python train.py --encoder_depths=[3, 6, 3] --text_encoder_layers=6 --text_encoder_bias="all" --muon_scale="match_rms_adamw"
Rows from block 2 of the text encoder, named by matrix and row number. Rows with one number belong to one neuron. Each number is 128 + 32 x the weight over its row's rms, rounded and kept within 0 to 255. All counts start at 0. After the name is the row's rms in percent of the matrix's.
# gate: MLP gate (text_encoder.blocks.2.mlp.gate.weight, 384x128), inputs 0-127
# fc1: MLP up (text_encoder.blocks.2.mlp.fc1.weight, 384x128), inputs 0-127
# fc2: MLP down (text_encoder.blocks.2.mlp.fc2.weight, 128x384, transposed), outputs 0-127
gate.117 086 [115  82 142 126 158 119 121  71 220 151 161 128 151 156 117 143 200  57 132 108  92 148 146 218 122 138 131  66 116 143 172 142  56 131 147 131  84  99 145 106  92 157  92 110 137 186  99 149  96 121  71 125 108 114 125 214 144 124 170 141 161 170  95  77 142  90 120 115  97 150 143 105 151 134 130  77  57 174 100 145 151 187 136 135 143 141 146 113 138 123 149 129 153  86  83 161 132  99  97 146 138 171 135 140 141 138 138 141 129 155 169 115 153 154 151  86  97  79 107 130 110 126  95 146  84 120 140  95]
gate.118 055 [110 139 129  86 122  74  96 136 121 144 108 173  98  75 156 187 155 147 113 144 137 144 161 156 146 138 115  79 213  96 188  97 100 182 158  99 139  97  90 139 135  97 114  35 145  88 133 141 118 133  76 134  82 124 108  62 132  71 156 122 118 107 150 149  95 135 140  97 114 170 193 107 180  87 184 153 142 137 118  83 143 130 111 154 181 122 127  97 130 108 145 122 129 195 118 167 132 121 138  88 108 169 146 131 151 104  95 140 108 173  83 155 112 107  86 152  74 201 149 156 149 178 128 114 121 150 105 130]
gate.119 095 [ 73 109 141  93  95 125 136  88 125 159  95 127 119 167 113 103 120 103 159  95 168 149 129  57  72 148 155 108 129 106 121 164 154 144 118  99 129 132 189 115 112 190 128  67  78 164 143 157 165 149 129 112 212 166 106 133 166  88 155 121 155 103  98 111 166 177 125 115 109  88 120 140 139 187  91  69  89 141 107 108 125 131  92 179  97 134 186  93 105 177 159 156 117 115  70 155 119 136  95 152 112 176 157 160  93 131 146  89 122 137 139 114  99 106  80 132 213 109 110  71  98 182 107 120 168 134 148 122]
gate.120 076 [139 103 159 115 122 114 112  87 179 122  98 115 132 131 130  80 124 105 126 133 138 150 139  91 179  82 151 165 114  97 139  91 118 172 169 152  63 145  94 126 113 127 114  67 146 159 178 145 105 120 164 195  99 161 150 127 148 134 114  98 130 148 120 153  76 121 134 108 147  95 116 115 158  96 126 141 180 120 191 195 188 137 132 129 151 107  91 111 166 126 150  83 138 149 159  55 186  93 138 132  33 130 169 122 145 123 128 106 127 111  75 201 130 108 105 146 125 136 110 165  80 104 202 123 146  67  82  89]
gate.121 032 [113 144 134 143  67 121 110 131 108  89  99 175 108 102  93 149 109 153 125 143 115 133  89 175 128 115 116 142  95 123 171 126 110  85  89 138 118  92  96  91 119 121 155 159  74 163 127 120 131 123 158 169 191  71 168 134 171 121 106 185  80 158 138 164 148 199 139  47 110 174 137 149 160  78 106 125 154 102 118 124 117 116 214 113  77 146  91 102  79 120  93 144 125  99 185 161  98 104 186 109 165 167 114 103 111 138 143 116 166  95  84 155 140 134 117 150 112 161 180 135 131 177  62 102 159 177 136  92]
gate.122 131 [118 137 136 113 139 149  97 122 123 118 105 110 104 174  46 108 127 124 155 120 118 124 148 166  88 138 113 162 131 125 129 114 109  84 130  93 145 108 135 129 142  91 104 137 172 114  76 129 191 168 144 157  74 121 111 146 167 134 155 120 143 129 182 107 182 136 141 117 141 154 142 102 109 151 139 122 164  99  86 146 152 145   8 130 185  99  85 123 137 149 139 195 168  83  54 120 119 204 145 150 140 131 123 125  68 136  60 191 104 145 111 140 114 156 131 100 199 147 116 156 165  83 143 121 132  64 117  78]
gate.123 149 [111 183 115 124 179 147 102 217 154 133 126 143 131 160 117  75  91 155 143 151 157  93 147 145 186 121 171 172  65 140  34 172 134  90 138 121  91  32 107 117 133 134 121  84 181 107 115 157 113 161 101 102 196 154 129 106 120 165 142 158 126 143 144 182 147 122 117 109  86 158 133 125 132 132 123  97 118 104  97 145 179 101 127 135 104 119 121 115 152 111 132 144 147 104 130 179  99 156 122  88 125 135 124 170  59 108 111  65 124  89 157  85 141 119 120 204 162 148 122 143 101 142 131  99 148 161  86  76]
gate.124 105 [119 131 134 143 116  67  93 138 124  75 150  73  98  89 165 177  92 180 164 135 110 123 190 143  98 152 167 130 126 116 141  88 151 151 135 118 142  96 168 132  93 150 133  71 123 158 174 158 129 167 157 138 141 186 101 138 175 129 144 145 131  96 138 137 137 154 137  77 105 181 109 110 123 149 184  74  87 119  97  97  66  63 114 149 127 134 183 150 116 130 155 139 113  74 146  95 186 156 130 132 160 131 110 157 119 141 162  60 156 144 150  67  68 179 123 104 155 103  95  57 121 129  65 143 134 170  98 108]
fc1.117 088 [175 169 104  95 126 105 148 171 100 136 150 153 110 140 148  93 153 146 123  82 105 103 181 147 167 122  84 111 125 103  96  85 149 182 131  92 133 111 119 121 128  96 148 162 152  95  82  99 142 115 151 150  86  74 114  97  69 137 115 132  86 175 148 137 177 210 158 129 211 104 138  93  98 146 147 129  92  63 162 155  90 145  89  88 138 140 107  91  57  95 132  57 106 170 144 120 130 142  83 193 171 167 108 144 101 114 119 143 123  74 142  86 142 168 164 137 169 137 146 133 170  98 132 147 161 138  89 130]
fc1.118 066 [ 56 180  95 133 158 133 121 103 159 102 126 129 137 158 130 126 114  84 113 119  91 140 111  98 128  94 108 126  46 111  98 145 134  99 145 121 158 200  82  95 145 163 129 143  61 101 102 127 128 159 149 125 145 156 148 203 143 149 123 126 125 169 111 104 163  89 127 116 139 111 120 124 123 192 109  65 135 153  91 143 122 162  66 127 165  90 118  69 178 116  98 206 148 107 180 154 151 126 122 133 143 190 167 120  91 152 167 115  82  98 177 177  97 134 151 174 111 140 118 141 128  44 158 141 172 116 110  97]
fc1.119 092 [120  95 125 148  95 163 154 108  87 150 157 132 174 145  78 111 136 123 108 144  82 116 105 119 130  94 143 113 133  90 164 103 130 118 108 178 185 158 186 132 116 202 162 171 177 170  92 153 125  83 106 143 129 127  73 131  63  78 113  94 164 162 134 113  93 165 129 182 180 110 133  87  86 103 118 144 158 119 124 115 147 166 145 154 100 129 113 126 140 159 127 105 106 160 135 128 170 124 171 131 127 124  82 111 188  97 104 154  95 119  95  91 100 109  85 122  20 178 163 173 122 132 104 134  63 132 171 190]
fc1.120 080 [100 140 153 106 123 109 138  94 104 113 106  86 123 166  94 152  80  74 159 137 100 191 157  96 137 116 126 102 159 158 157 121 136 149  57 187  76 110 107 173 110 115 125 140 107  87 131 193 136 129 155 155 188 168 150 118 146 116 117 112 176 116 152  95 113 129  91 116 170 159 128 123 124 109 135 103 149 117 111 130 172 165  53 120  85  86 141  75 104 116 108 111  44 156 135  76 138 107 117 114  84 116 192 176  95 137 181 127  84 178 153 149 207 156  67 139 132 105 153 130 131 128 107 107 170 104 127 181]
fc1.121 036 [154  66  77 139 170 156 125 132 161  80 119 114 108 163 146  74 126 116 100 147 118 138  82  86 158 129  77 114 123 164 150  73  90 154 126 116 156 174 115 136 111  53 130 184 141 126 121 100  99 173 188  85 128 114  60 128  62 170 162 101 176 165 114 110 131  82 100 108 182 128 119  77 127 142 121 124 123  78  92  90  93 154 171 152 103 111 141 151 147 135  95 110 181 169 123 139 107 171 156  77 144 127 178 150 119 166 147 186 162 111 130 131 117  85 169 200 131 128 154  79 144 110 124 103 136 173 146 134]
fc1.122 142 [160 118 158 145 117 119 196 118 137 113 141 167 159 163 182 123  92 110 166 111 141  90 136 152 144  52 104 101  87 135 135 130 137 112  74 179  88 113 148 102 153 138  81 139 118 188 121 140 133  31  61 103 104 176 152 140  57 152 175 146 126  95 126 166 111 114 140 101 159  77  58 139 132 158  93 132  94 131 112 103 154 126 117 123 132 156  70 127 150 124 112 111  59 156 219 141 159 127 122 105 146 112 160 134 139 154 194 103 150 118 107 163 135 104 149 144 100 187 111 134 126 157 171  92 100 103 140 106]
fc1.123 165 [161 155 146 206 169 123 120 156 138 137 197 112 177  89 112 138  78 161 132 150 135 140 117 156 142 173  78 115 100 147 135 109 127 105 195 162 138 148  84 108 191 132  81 124 140  68 135  62 101 103 155  76  97 128 193 172  87 139 125 108 144 135 124 131 101  39 180 154 136  79 136  84 123 112 164 134  97 149 133 146  79 153 121 134 131 145 123 137 138 120  89 161 154 148 119 119 113 107 145 160 149 114 115  49 124 143 194 144 184  95 163 130 115 110 124  83 111 134 117 154  94  58 153 130  90 168  93 119]
fc1.124 111 [145 123 126 160 102  75 102 104  97  92 108  81  84 106  83  92 120 163 182 137 159 122 149 140  73 161  85  88 141  73 128  77 155 147 108 155 178 144 165 162 129 141 144 117  78 169 153 189 105 121 180 112 188 153 145 143 150 169 132 124 137  76 130 131 167 161 134  78 167 147 123 108 145 179 197  96  78 153  94  73 104 146  99 136 142 122 112 132 130 110 147 102 107  91 166 157 110 134 167 130 108 126  74 133 100 161 185 112 139 168 154  92  46 130 126  79 121 132 158 115 139 208 133 122 131  93 156  95]
fc2.117 081 [121  96 145  97 137  91 165  70 178 179 165 121  85 110 113 125 154 135 107  97 112 107 143 145 197 151  93 107 112 111 149 104 145 121 137 142 141 164 206 150 140 142  85 116 134 153  80  96  93 130 128 102 124  83 163 110 152 105 127  85 105 194  75 108  87 185 133 111 103 149 181  60 128 160 164 143 105 146 163 136 131 186 168 167  80 113 196 146 142  75 134 126 101 127 168 144 116  85 118 214 121 179 134 121 166 130  94 151 120 101 106 128  55  81 130  75 122 117 166 162 104 139  98 138 138 108 107 142]
fc2.118 054 [ 59 144  88 153  98 184  36  87 121  60  83 132 186 147  85 119 107 131 106 123 179 132 122 153 124  86 113 124 109 101 122 117 158 157 117 117 183 151 152 124 137 131  65 107 138 153  76 205 128 156 200 127 114 144 172 127 163  67 157 128 109 155  88 107 199 128 113 106  76  99 159 109 120 151 158 118 146 130 101 182 104 149 101 139 124 142 139  67 125 124 110 146 133  95 169 157 177 165 160 182 159 116 108 150 133 168 126  99 126 110 119 127  72 122 126 162 104  94 162 120 128  91 162 142 167 114 140  87]
fc2.119 077 [ 57 123 120  75 144  97 172  54 114 140 167 124 132 174  65 114 125 129  77 105 138 136 165  93 115 129 128 165 105  99 142  54 160 137 153  99 168 212 249 111 174 167 128 147 121 104 132 142 140 141 116 129 184 124 130  95 159  83 126 133 101 123 101 156  75 123 140 134  74 138 120 198 153 146 141 138 138 170 107 139 148 109 156 116 124  89 159  82 124  99 133 185 158  87 118 117 114 165 102 107 155 138 150 147 177  96 120 119 105 124 115  95  65 102  79 109 119 153 111 147 138 124 132 184 124 122 142 158]
fc2.120 073 [156 157 155  84  85 103 167 112  42 154  99 118 152 110 135 166  96 115 154 154 110 132 161 124 120  99 137 174 132 140 167 110 148  97 123 159  67 152 203 119 109 119 155  95  98  67 165 106 174 146 101  90 139 140  87 126  98 164 139 124 156 143 110 145 102 126 118  92 109 169 191 157 140 101 124 148 131  61 156 191 146 145 132 105 125 151 133 107  83 141 100 207 125 147  77  52  62 117 108 170 148  95 181 124 116 140  79 158 123 108 109 137 174 179 117 105 102  79 136 117 157 156 168 126 117 101 176 149]
fc2.121 027 [145 129  86 128 110  97 119 124  94 157  61 122 141 146 187 185  65 125 138  89 160  87 122 115 155 157 147 124 124 177 121 152 138 167 156 103 131 104  92 182 120 166 161 129 129 109 104 112 103 120  89 194 139 110 137 141 143  89 127 198  66 139 135 142 171 160 157 115 115 111  28 136  98  91  87 156  92 112 167  94 154  64  89  75 151 132 164 185 138 134 131 135 133 129 147 135 140 115  54 190 146 128 148 147 122 138 101 139 112 186 140 112 196 137 137  70 116 115 173 123 126 145  83 130 149 104 129  75]
fc2.122 128 [122 122 197 139 159  75  78 135 113  95 183 133  96  90 111 127 131 152 148  96 124 120 100 162 107 101  87 129 114 129 130  89 114 102 207 135 171 151 158 154 135 112 119 138 162 162 128 148 112  67 189  89 150 221 154 183 157 121 189 120 123 120 149 104 131  87 165 102 152 142 112 127 188 152 109  87 145 188 116 122 138 128 159 108 138 118 132 143 113  92 144  98 148  96  79 102 128  69 156 110 160 100 126 128  88 142 126 178  88 165 112 143  70  92 143 138  83 136 107 157 152 103 161 166  94  92  92  40]
fc2.123 132 [ 83  93 119 131 147 102 162  36  84 156 111 111  98 153  96  87 162 113 110 137 107 114 127 110 140 128 136 105 143 161 130  90 203 154 133 138 138 177 176 108 161  82 141 112 157 133 140 148 138 141  50 105 219 112  98  75 136 144  94  80 162 129  68 171 135 112 157  98  85 110 155 174 136 140 156 150 148 189 145 164 101 191 134 137  79 133  85  92 102 165 140 132  99 154 140  97 143 146  70 119 103 160 123 108 194 141 112 118 144 120 112 107  73 129  96 102 117 177 159 108 168 159 139 146  93 177 116 142]
fc2.124 080 [157 108 117 138 133 169  61 192 125 114 132 140 167 115 149 111 112 186  53 117  87  91 130 174 142 120 128 142 109 123 120 125  63 144 148 195  73  99 108  91 111 121 115 132 174  87  80 138 116 151 157 122 109 150 161 144 127 122 131 122 123 179 189 175 194 159  58 143 234 127 115 141 149 146 166 108 145 106 140 113 195 160 122 133 112  81 141 115 170 113 156  82 119 152 133  77 103  90  86  95  71  97 108 136 110 142 159 104 142 177 116 162 134 110  97 150 125 150 133  72 123 118  76 128 112 142 120 144]