A small contrastive image-text model, trained from scratch: encoder arch mobilenet_v2.
Rows from block 3 of the text encoder of a small contrastive image-text model, named by matrix and row number. Rows with one number belong to one neuron. Each number is 128 + 24 x the weight over its row's rms, rounded and kept within 0 to 255. All counts start at 0. Numbers have three digits each.
Before each neuron's rows are labels from the 100 texts, of 14976, where the neuron reaches its largest size: "tokens" is the input token at the peak. Only what is clearly more common there than usual is listed. The data: photos of plants and fungi (iNaturalist). In brackets: how many of the 100.
# gate: MLP gate (text_encoder.blocks.3.mlp.gate.weight, 384x128), inputs 86-127
# fc1: MLP up (text_encoder.blocks.3.mlp.fc1.weight, 384x128), inputs 86-127
# fc2: MLP down (text_encoder.blocks.3.mlp.fc2.weight, 128x384, transposed), outputs 86-127

tokens: "prickly" (54); "helminthotheca" (23); "japanese" (23)
gate.61:118159096062124128124115106131097161178125084094121129091163167077115130121114171117149116095119120156125100116088158141116126
fc1.61:098127148122114125139152127064128103135148144102122128129170126130120148105141079105144121115132112074151086104124154163119132
fc2.61:137110190149117098123153147147114140129101121135082119134159131108156148135119173108160140119129140081103116137105154154134142

tokens: "asparagales" (81); "altar" (19)
gate.117:133142096127137099103118136193182139105137136154129140090122105127076146116110096147146130108139157082168122124123137146119137
fc1.117:136102074121120156131100146127117144121126156144103097125173116103149133129093158103070149157113132099140105131142120147126103
fc2.117:135136070113129113146143138151107129123134115161124102130168116097166150133128137105093086161138117143138133135120155143112102

tokens: "rosaceae" (64); "papaveraceae" (21); "primrose" (15)
gate.299:111121162161134117113116133176099135135131134171134098133156086135114145086106126147122125157116148126115153101120113135079123
fc1.299:153148119130110140121090155132134139149199154164162165114122098145128107071116165085137124111121171101079091114134110107093120
fc2.299:084136092125096145133119127156148150155139160157110092117081124073114112135131089104113126102131112116107160179136107153118156

tokens: "rosaceae" (65); "maculatum" (28); "coprinus" (7)
gate.345:137141102145121158116140115097144108163116134104102133132181116113143191113091116112151121098171136115129117149119083131126087
fc1.345:070141117080114099125137129133150124140142130128126112170129111118162102061148145182118137152147138166114158150086123094128099
fc2.345:104115133139157106139151148167109144162128132135131123123122176123158141111144168098165147147119090093141119089110120129104075

tokens: "polyporaceae" (61); "gravelroot" (20); "fomitopsidaceae" (19)
gate.222:107123106144105140149113091088122125133111131138106078125141126136158091108131131165161094118116162116129142120073127153118118
fc1.222:137149140129118108123115150137164130159147150156118135113084121109148134139107121109161142151092130126133074141180083148144149
fc2.222:146126106136127125109116088166102181120148150121108194108114108179100129145099118180115142093118155133121158189107135107130147

tokens: "solomon's" (33); "tremuloides" (32); "sativa" (24); "fulgida" (8)
gate.148:098151093127128090125122111076097121135129126124148159160084143130103134142083115122167141125132155128185118142146107128123148
fc1.148:134110124102152119161150123119098141133103105129147091100145120104112193120106124121124115156143147130144105136090146149128147
fc2.148:146147123093121134147111156160123136124160125149150118084143098082135172122154122122118120146147112156121101133120133098083082

tokens: "solomon's" (33); "anemone" (27); "flower" (21); "rosaceae" (17)
gate.88:136159108144147120132167151110107147112172130132128102138126139147138138131121118115170133099141107125068108132115124141094112
fc1.88:094107182133117120144162122112137145168143136157108118149104149163128172193114086112087113096099140093100112137091157111099148
fc2.88:112163161129128166153156139131134147154114050123146118165145129138142130112112106148153106109126140123111117122125104110164107

tokens: "asplenium" (32); "coprinus" (28); "spring" (23); "dewberry" (17)
gate.48:112187133125142154106105146119166160122105150145166154133105148093160161089137135146087108125138121120120095161059116110162128
fc1.48:111155160118106128147104142144144148154142154115128167147101096142134159100152125126144162093136125145102127152114092133126110
fc2.48:143124087104140108135126108140153104119132163118125119065140155099162147158116160127089149115114133082106155118103128147106129

tokens: "the" (71); "claytoniana" (23)
gate.109:088160117160126186131130088106147143117138111146139109125116132098113078138117153108138141142142123110119144118101132127128126
fc1.109:145124086101123090084108118126139116169130117125149135119113167105175156112185116127127139124147142109138127123112108137132085
fc2.109:168179133151102177082141081124193093107124106144131100127130140106128147097150121141125173140135149125121158100147132162134149

tokens: "ilex" (58); "ivy" (42)
gate.368:071116103097151131118126114134115116104164133087077135125130131167130131110076128113122119142157170135133139152128135121125137
fc1.368:114070111119132112120140133147110104122113163089119117110155159144133140105152134137135113162121127110146147112113119127163152
fc2.368:119043139099150116154144122130106111116113116088174116084119163139149097156134122115106104162119107153124118149122103114114158

tokens: "orbiculatus" (42); "liliaceae" (40); "melanthiaceae" (18)
gate.176:122096123086124089121120125115128142120119134102100107123152127157144166108163119159101171084069088130105143092119130109130122
fc1.176:092173148171113132146165089125144139147154076133117110179145147092111135178122121138114108100114126112132181131145064079170082
fc2.176:162110117149129152134103118090132112126114140104142119169151117113134147153120143109179126165148099154117129077095138125107131

tokens: "mayweed" (72); "parsnip" (28)
gate.41:133121126161098117188160167126106091149157150143143124089101153154153073149119119124172076168107141147117132120176120133115097
fc1.41:105138152165119144105150077137151131104142088125106095118151099092132150139138159125162113132151118168103128128122134143105136
fc2.41:097137132095132119090144157136140069130119129127112095154130108128117138136139130097162116143100091137170101148152115143111113

tokens: "mayweed" (72); "rhytisma" (16); "everlasting" (12)
gate.248:119155113162137176112133186133099122159117137158137111096147151111173131126151093114167112136096091108159133140151139107080165
fc1.248:117101138103111118137152104134133158123151087151096126149120104126141145093118106138150159151183160163087129124096141121114083
fc2.248:104125124129113093107109165149154140155150133115117133125132176126140096107133165112145149129105109109154115123139133130078116

tokens: "blackthorn" (30); "persica" (29); "wig" (28); "sempervirens" (13)
gate.304:137115129083101113100095164161134085131149164099140112104102128128144156151151130084141137170131110114120131140098151143127147
fc1.304:144151109130100166147133137107160170110133142135144132141150133098128115111117163115164136150137147089095142118102143105131103
fc2.304:156140116144130169116094109129125134135125113107148110133145167113147109139149100157144143167181107126092093126104114122164103

tokens: "zygophyllaceae" (35); "osteospermum" (29); "sordariomycetes" (18); "adder's" (18)
gate.14:149138198145143113115167118103140128119166163137114105147147147108127142157096106171145135127193152120116148128144141127099128
fc1.14:115118094109123114137104162175138147136128152099131142129184116173148164125152103135118103131130094132130140150098109148169124
fc2.14:133102110100092151127125149096102175109111107129135080142165093134150150122152093148100115132128124156125118163099148140125117

tokens: "elder" (71); "officinalis" (29)
gate.102:140132179118127111130137148095136118133117129135135126175173069128161139111151113151123116100152135163133155132104091113131191
fc1.102:104132139149121094116138116088163131145140119114163131157159103114107138125156134120142097100209165142121178117086128122150148
fc2.102:133124097144154083143139105118093148119091168086070119157132116167142171175099174138143131129172102168140134097126124156120144

tokens: "mayweed" (72); "crow" (17); "field" (11)
gate.138:173114097117115089148153137157086109144113125164096116120142135153138153092184143172154124119136094143093102092149097106132079
fc1.138:154107104146149102097140156128174168130100161062142148138126120089123107114107116121097161115104103126182149157128151164127173
fc2.138:135080143172114150120148106155107139135151072105164116171144143162166129148121149105127118108150138079112110122128095157134139

tokens: "lodgepole" (27); "liliales" (23); "flower" (21); "glabra" (16)
gate.347:117132152143158121111137150121134149177160099134121095127102122087184124130119104116104121142114157105145117127133131103097133
fc1.347:130155086141129130144180124129141190134128125134145142124152095121095112099086120113157109127091098120199141152140108135127143
fc2.347:133102108172122137139090126131145140112105135146125126176119125138148081098122127099136145127102110099130124115146100149103137

tokens: "ajuga" (47); "solidago" (32); "sarraceniaceae" (21)
gate.157:083113138087145097126119149145123069137125119174110134184162129157149124148159107145111151103123170119139123127137098131091163
fc1.157:091105133129125120140118131130103110095101106095098127099128111168083126144138086147129145124155165139158135115116151146134146
fc2.157:117097140147112120091120135138155097151102148083096146109157096125129124171143113100131138141128161109125155110106158128168142

tokens: "albus" (42); "lecanorales" (39); "hoary" (19)
gate.341:127116137141126119132114138136092108129137129138131101115149075122079041150077101121152107128101129109146127107119101153121136
fc1.341:120156109114142165106108124138125100097125120109120115132089116115097094124131121160162141130135112143142106172094106105111127
fc2.341:129127123131122116128103124114112108126129126153130104133106148100103111156124126195095152127162147165106134124122128127099122

tokens: "peltatum" (46); "sylvatica" (28); "dewberry" (17); "xanthoria" (9)
gate.374:132145102137089148074074121103123106169137148183153134138132107100113155129103126116127176119167134130160074138118118092093129
fc1.374:127119121121107167158114154114122132157127118123107107106169141146091097118116182122142118119094103102130136066121093123155138
fc2.374:141098145141141111110117140129134154098153145133081105108121146105146191128157136123095112092094096123115135129115121110145134

tokens: "rubus" (75); "spot" (16); "acerifolium" (9)
gate.380:105156134103127107134132151097139150143112104123169153121074165128153154135136169133109115114108152148092139150125094117130129
fc1.380:116111083181094162165134071081123159114130110130127102142163141170129134143122086128153140159151128129144109095135137152088116
fc2.380:140144108140137110124108160131153102123152144115087140150110082159086089103097095121129151157132114157105094134133113119098135

tokens: "asparagales" (100)
gate.349:151133156157192127126196161121137128132121171131153119085104109100101131126104083139103133118103099114156114122119136144082110
fc1.349:144118133129136103152120087183125124157167127134145105113158154119176129170117150142157154107082163137090113091143140140168108
fc2.349:152125092125083166162098124131113147102125087153148153114136137118144136128139168118140131157144126118120123113117174180166131

tokens: "platanoides" (31); "christmas" (27); "fleabane" (23); "heteromeles" (19)
gate.52:090155099119122100119145151076142138142182120147130136160115141137066134112137135092162145137146157104106104131187095077130112
fc1.52:124111131162121095155133130151126127136123145141126092118108133141123113124171124127119165131142145114110092129125139082105106
fc2.52:131104117149105144140109135139076150130129137148118141098157118148121108113151136148104118132146107140154139076116143104136074

tokens: "sepium" (36); "saponaria" (30); "dewberry" (17); "anemone" (17)
gate.27:125124140121146118073115137134157145121119138111124108128137077113132148097077112143139099118154106131143153096159100090114148
fc1.27:098154133125107152147128119133165108132136150123124135110121132111100117125123152158135101152130117114122114122124106099159151
fc2.27:109072113101143135104149096121129115132118139120126182129134175122118104153099148121101102115104152123125091141129128113116128

tokens: "sepium" (72); "petty" (25)
gate.125:099107151112125107142114054130127125091136080149123112107167126119143189157150130133156132104172124099163157147146136113138146
fc1.125:118114126141102157140091101091087153137100129111111101124104127120131071099125130111114098127124135136113131110131177155160113
fc2.125:116126112161136126076116176147146138169115152086098184162123131156108074138161134112104164150102153151104095100155135149119096

tokens: "ajuga" (47); "blackthorn" (30); "solidago" (23)
gate.49:124118122152133150109120111108148114179123107129178142153167162109121082153130153059149160128092100110107095133131119109147107
fc1.49:100149109172109120059101151107142094163121107116094130188126099111129116138134138130133123142121170141159142176117143154138157
fc2.49:130143157125103148161097104120125125087137109175109115079137147088096137107151146172097165103116148128105117136104100104153100

tokens: "disc" (29); "medick" (29); "clover" (26); "liliaceae" (16)
gate.268:082126118109121144140129180150134154147142131119099138160143130086127130129119177145121091082112112118115170120112168161149131
fc1.268:138106107121184141158123113105139126128134094100112130124118122134099163126092132122148130153115083128156116159153101152117107
fc2.268:138120141143103114111140122152092135115122117150115119118088125142127153133119137131151131154140142158108149112153138088157138

tokens: "violet" (49); "salmonberry" (26); "milk" (25)
gate.135:120067117143123076109164160106119118119149129108161131124189154170159140119133124164144146123093129148123145100162117136121135
fc1.135:128098131086132111095136128129135092140119152128123127114143127127101110144182128106171136083150092126125086117098162160141163
fc2.135:123071134143113102139137121117130132116129162108155093121128159090142134167154163127123125123149081136102161101126138156117133

tokens: "mayweed" (65); "primrose" (18); "crow" (17)
gate.89:107116064148145157100119108156111146156121135147131122147113094188121120081125123115126109119126122149151118150107136117098097
fc1.89:147105128061135134106138143095124115115115124118135141102101089111100166105140088113139116155138136132093138172143120119137135
fc2.89:153124108132134107137103169122130174129106139141124132131100146130112113129091099090158160166111121131137100111102143150121109

tokens: "rosaceae" (47); "lesser" (32); "cut" (21)
gate.316:118143135088138130187111154146113127110132129124146131145068150131110125124158147143127165126132153163096131127094117137152112
fc1.316:146148098139167136133145137131125098095162138112146135156120121131069124141113158130170120090144105161117140119133088149142127
fc2.316:181136099104115177102106127163118122115114109122150144139137147105128118162147158146143128111125090129146117107121139113129128

tokens: "japonica" (58); "orbiculatus" (42)
gate.53:143107098108122122125132124168135165177096130092132113169139126127124109122133133138153147102071144137145095088137151145123112
fc1.53:138095121141175100102120095123143083161084123128120129083136144165075161157119156116128147100097125143086162151140088169147181
fc2.53:133126079117148106129130107144136115111119094129149155118105104123079172124172080144105158146157121146130130127125133078084123

tokens: "japonica" (30); "cannabinum" (22); "pearly" (18); "undulatum" (16)
gate.121:116174180106146099146132145084122111139157114134112122120113117120085123116155126144140148150184134115141107119159092129120134
fc1.121:157126169130096111091106137136146127112090098127126125126146137102141145148139093102105119143161084112103118114094176101141163
fc2.121:138126142095148152145126109141078126132128102097104138088124140175137107108157149159133114114055132147080141170156103124139146

tokens: "melilot" (33); "indian" (24); "frondosa" (22); "club" (21)
gate.382:123117144116122157120143104138113121169123102120119136139112161124165105124162104103127144148123159144103125133161127138121126
fc1.382:121124105107141173133112120101174104124161148106143145145169114148120075113118150145123108125101150139130094143103152122109127
fc2.382:134128110145124143127117114096123130118102108132144171164151142165109076124117125080117142143133172157082109135100142140150145

tokens: "mayweed" (59); "album" (41)
gate.363:130121093129105145131126115167137117125129118149151127133089114124100115133130105084107132152099137138161128126158149170116130
fc1.363:110160149148160187132146122105133150129112126128116093136123136139130129114128133170092163141132072107095123126134098159131151
fc2.363:136126125140172117166127142127152169112075149112109116086174160154131133106117156163163127116135100120110100104126125164116185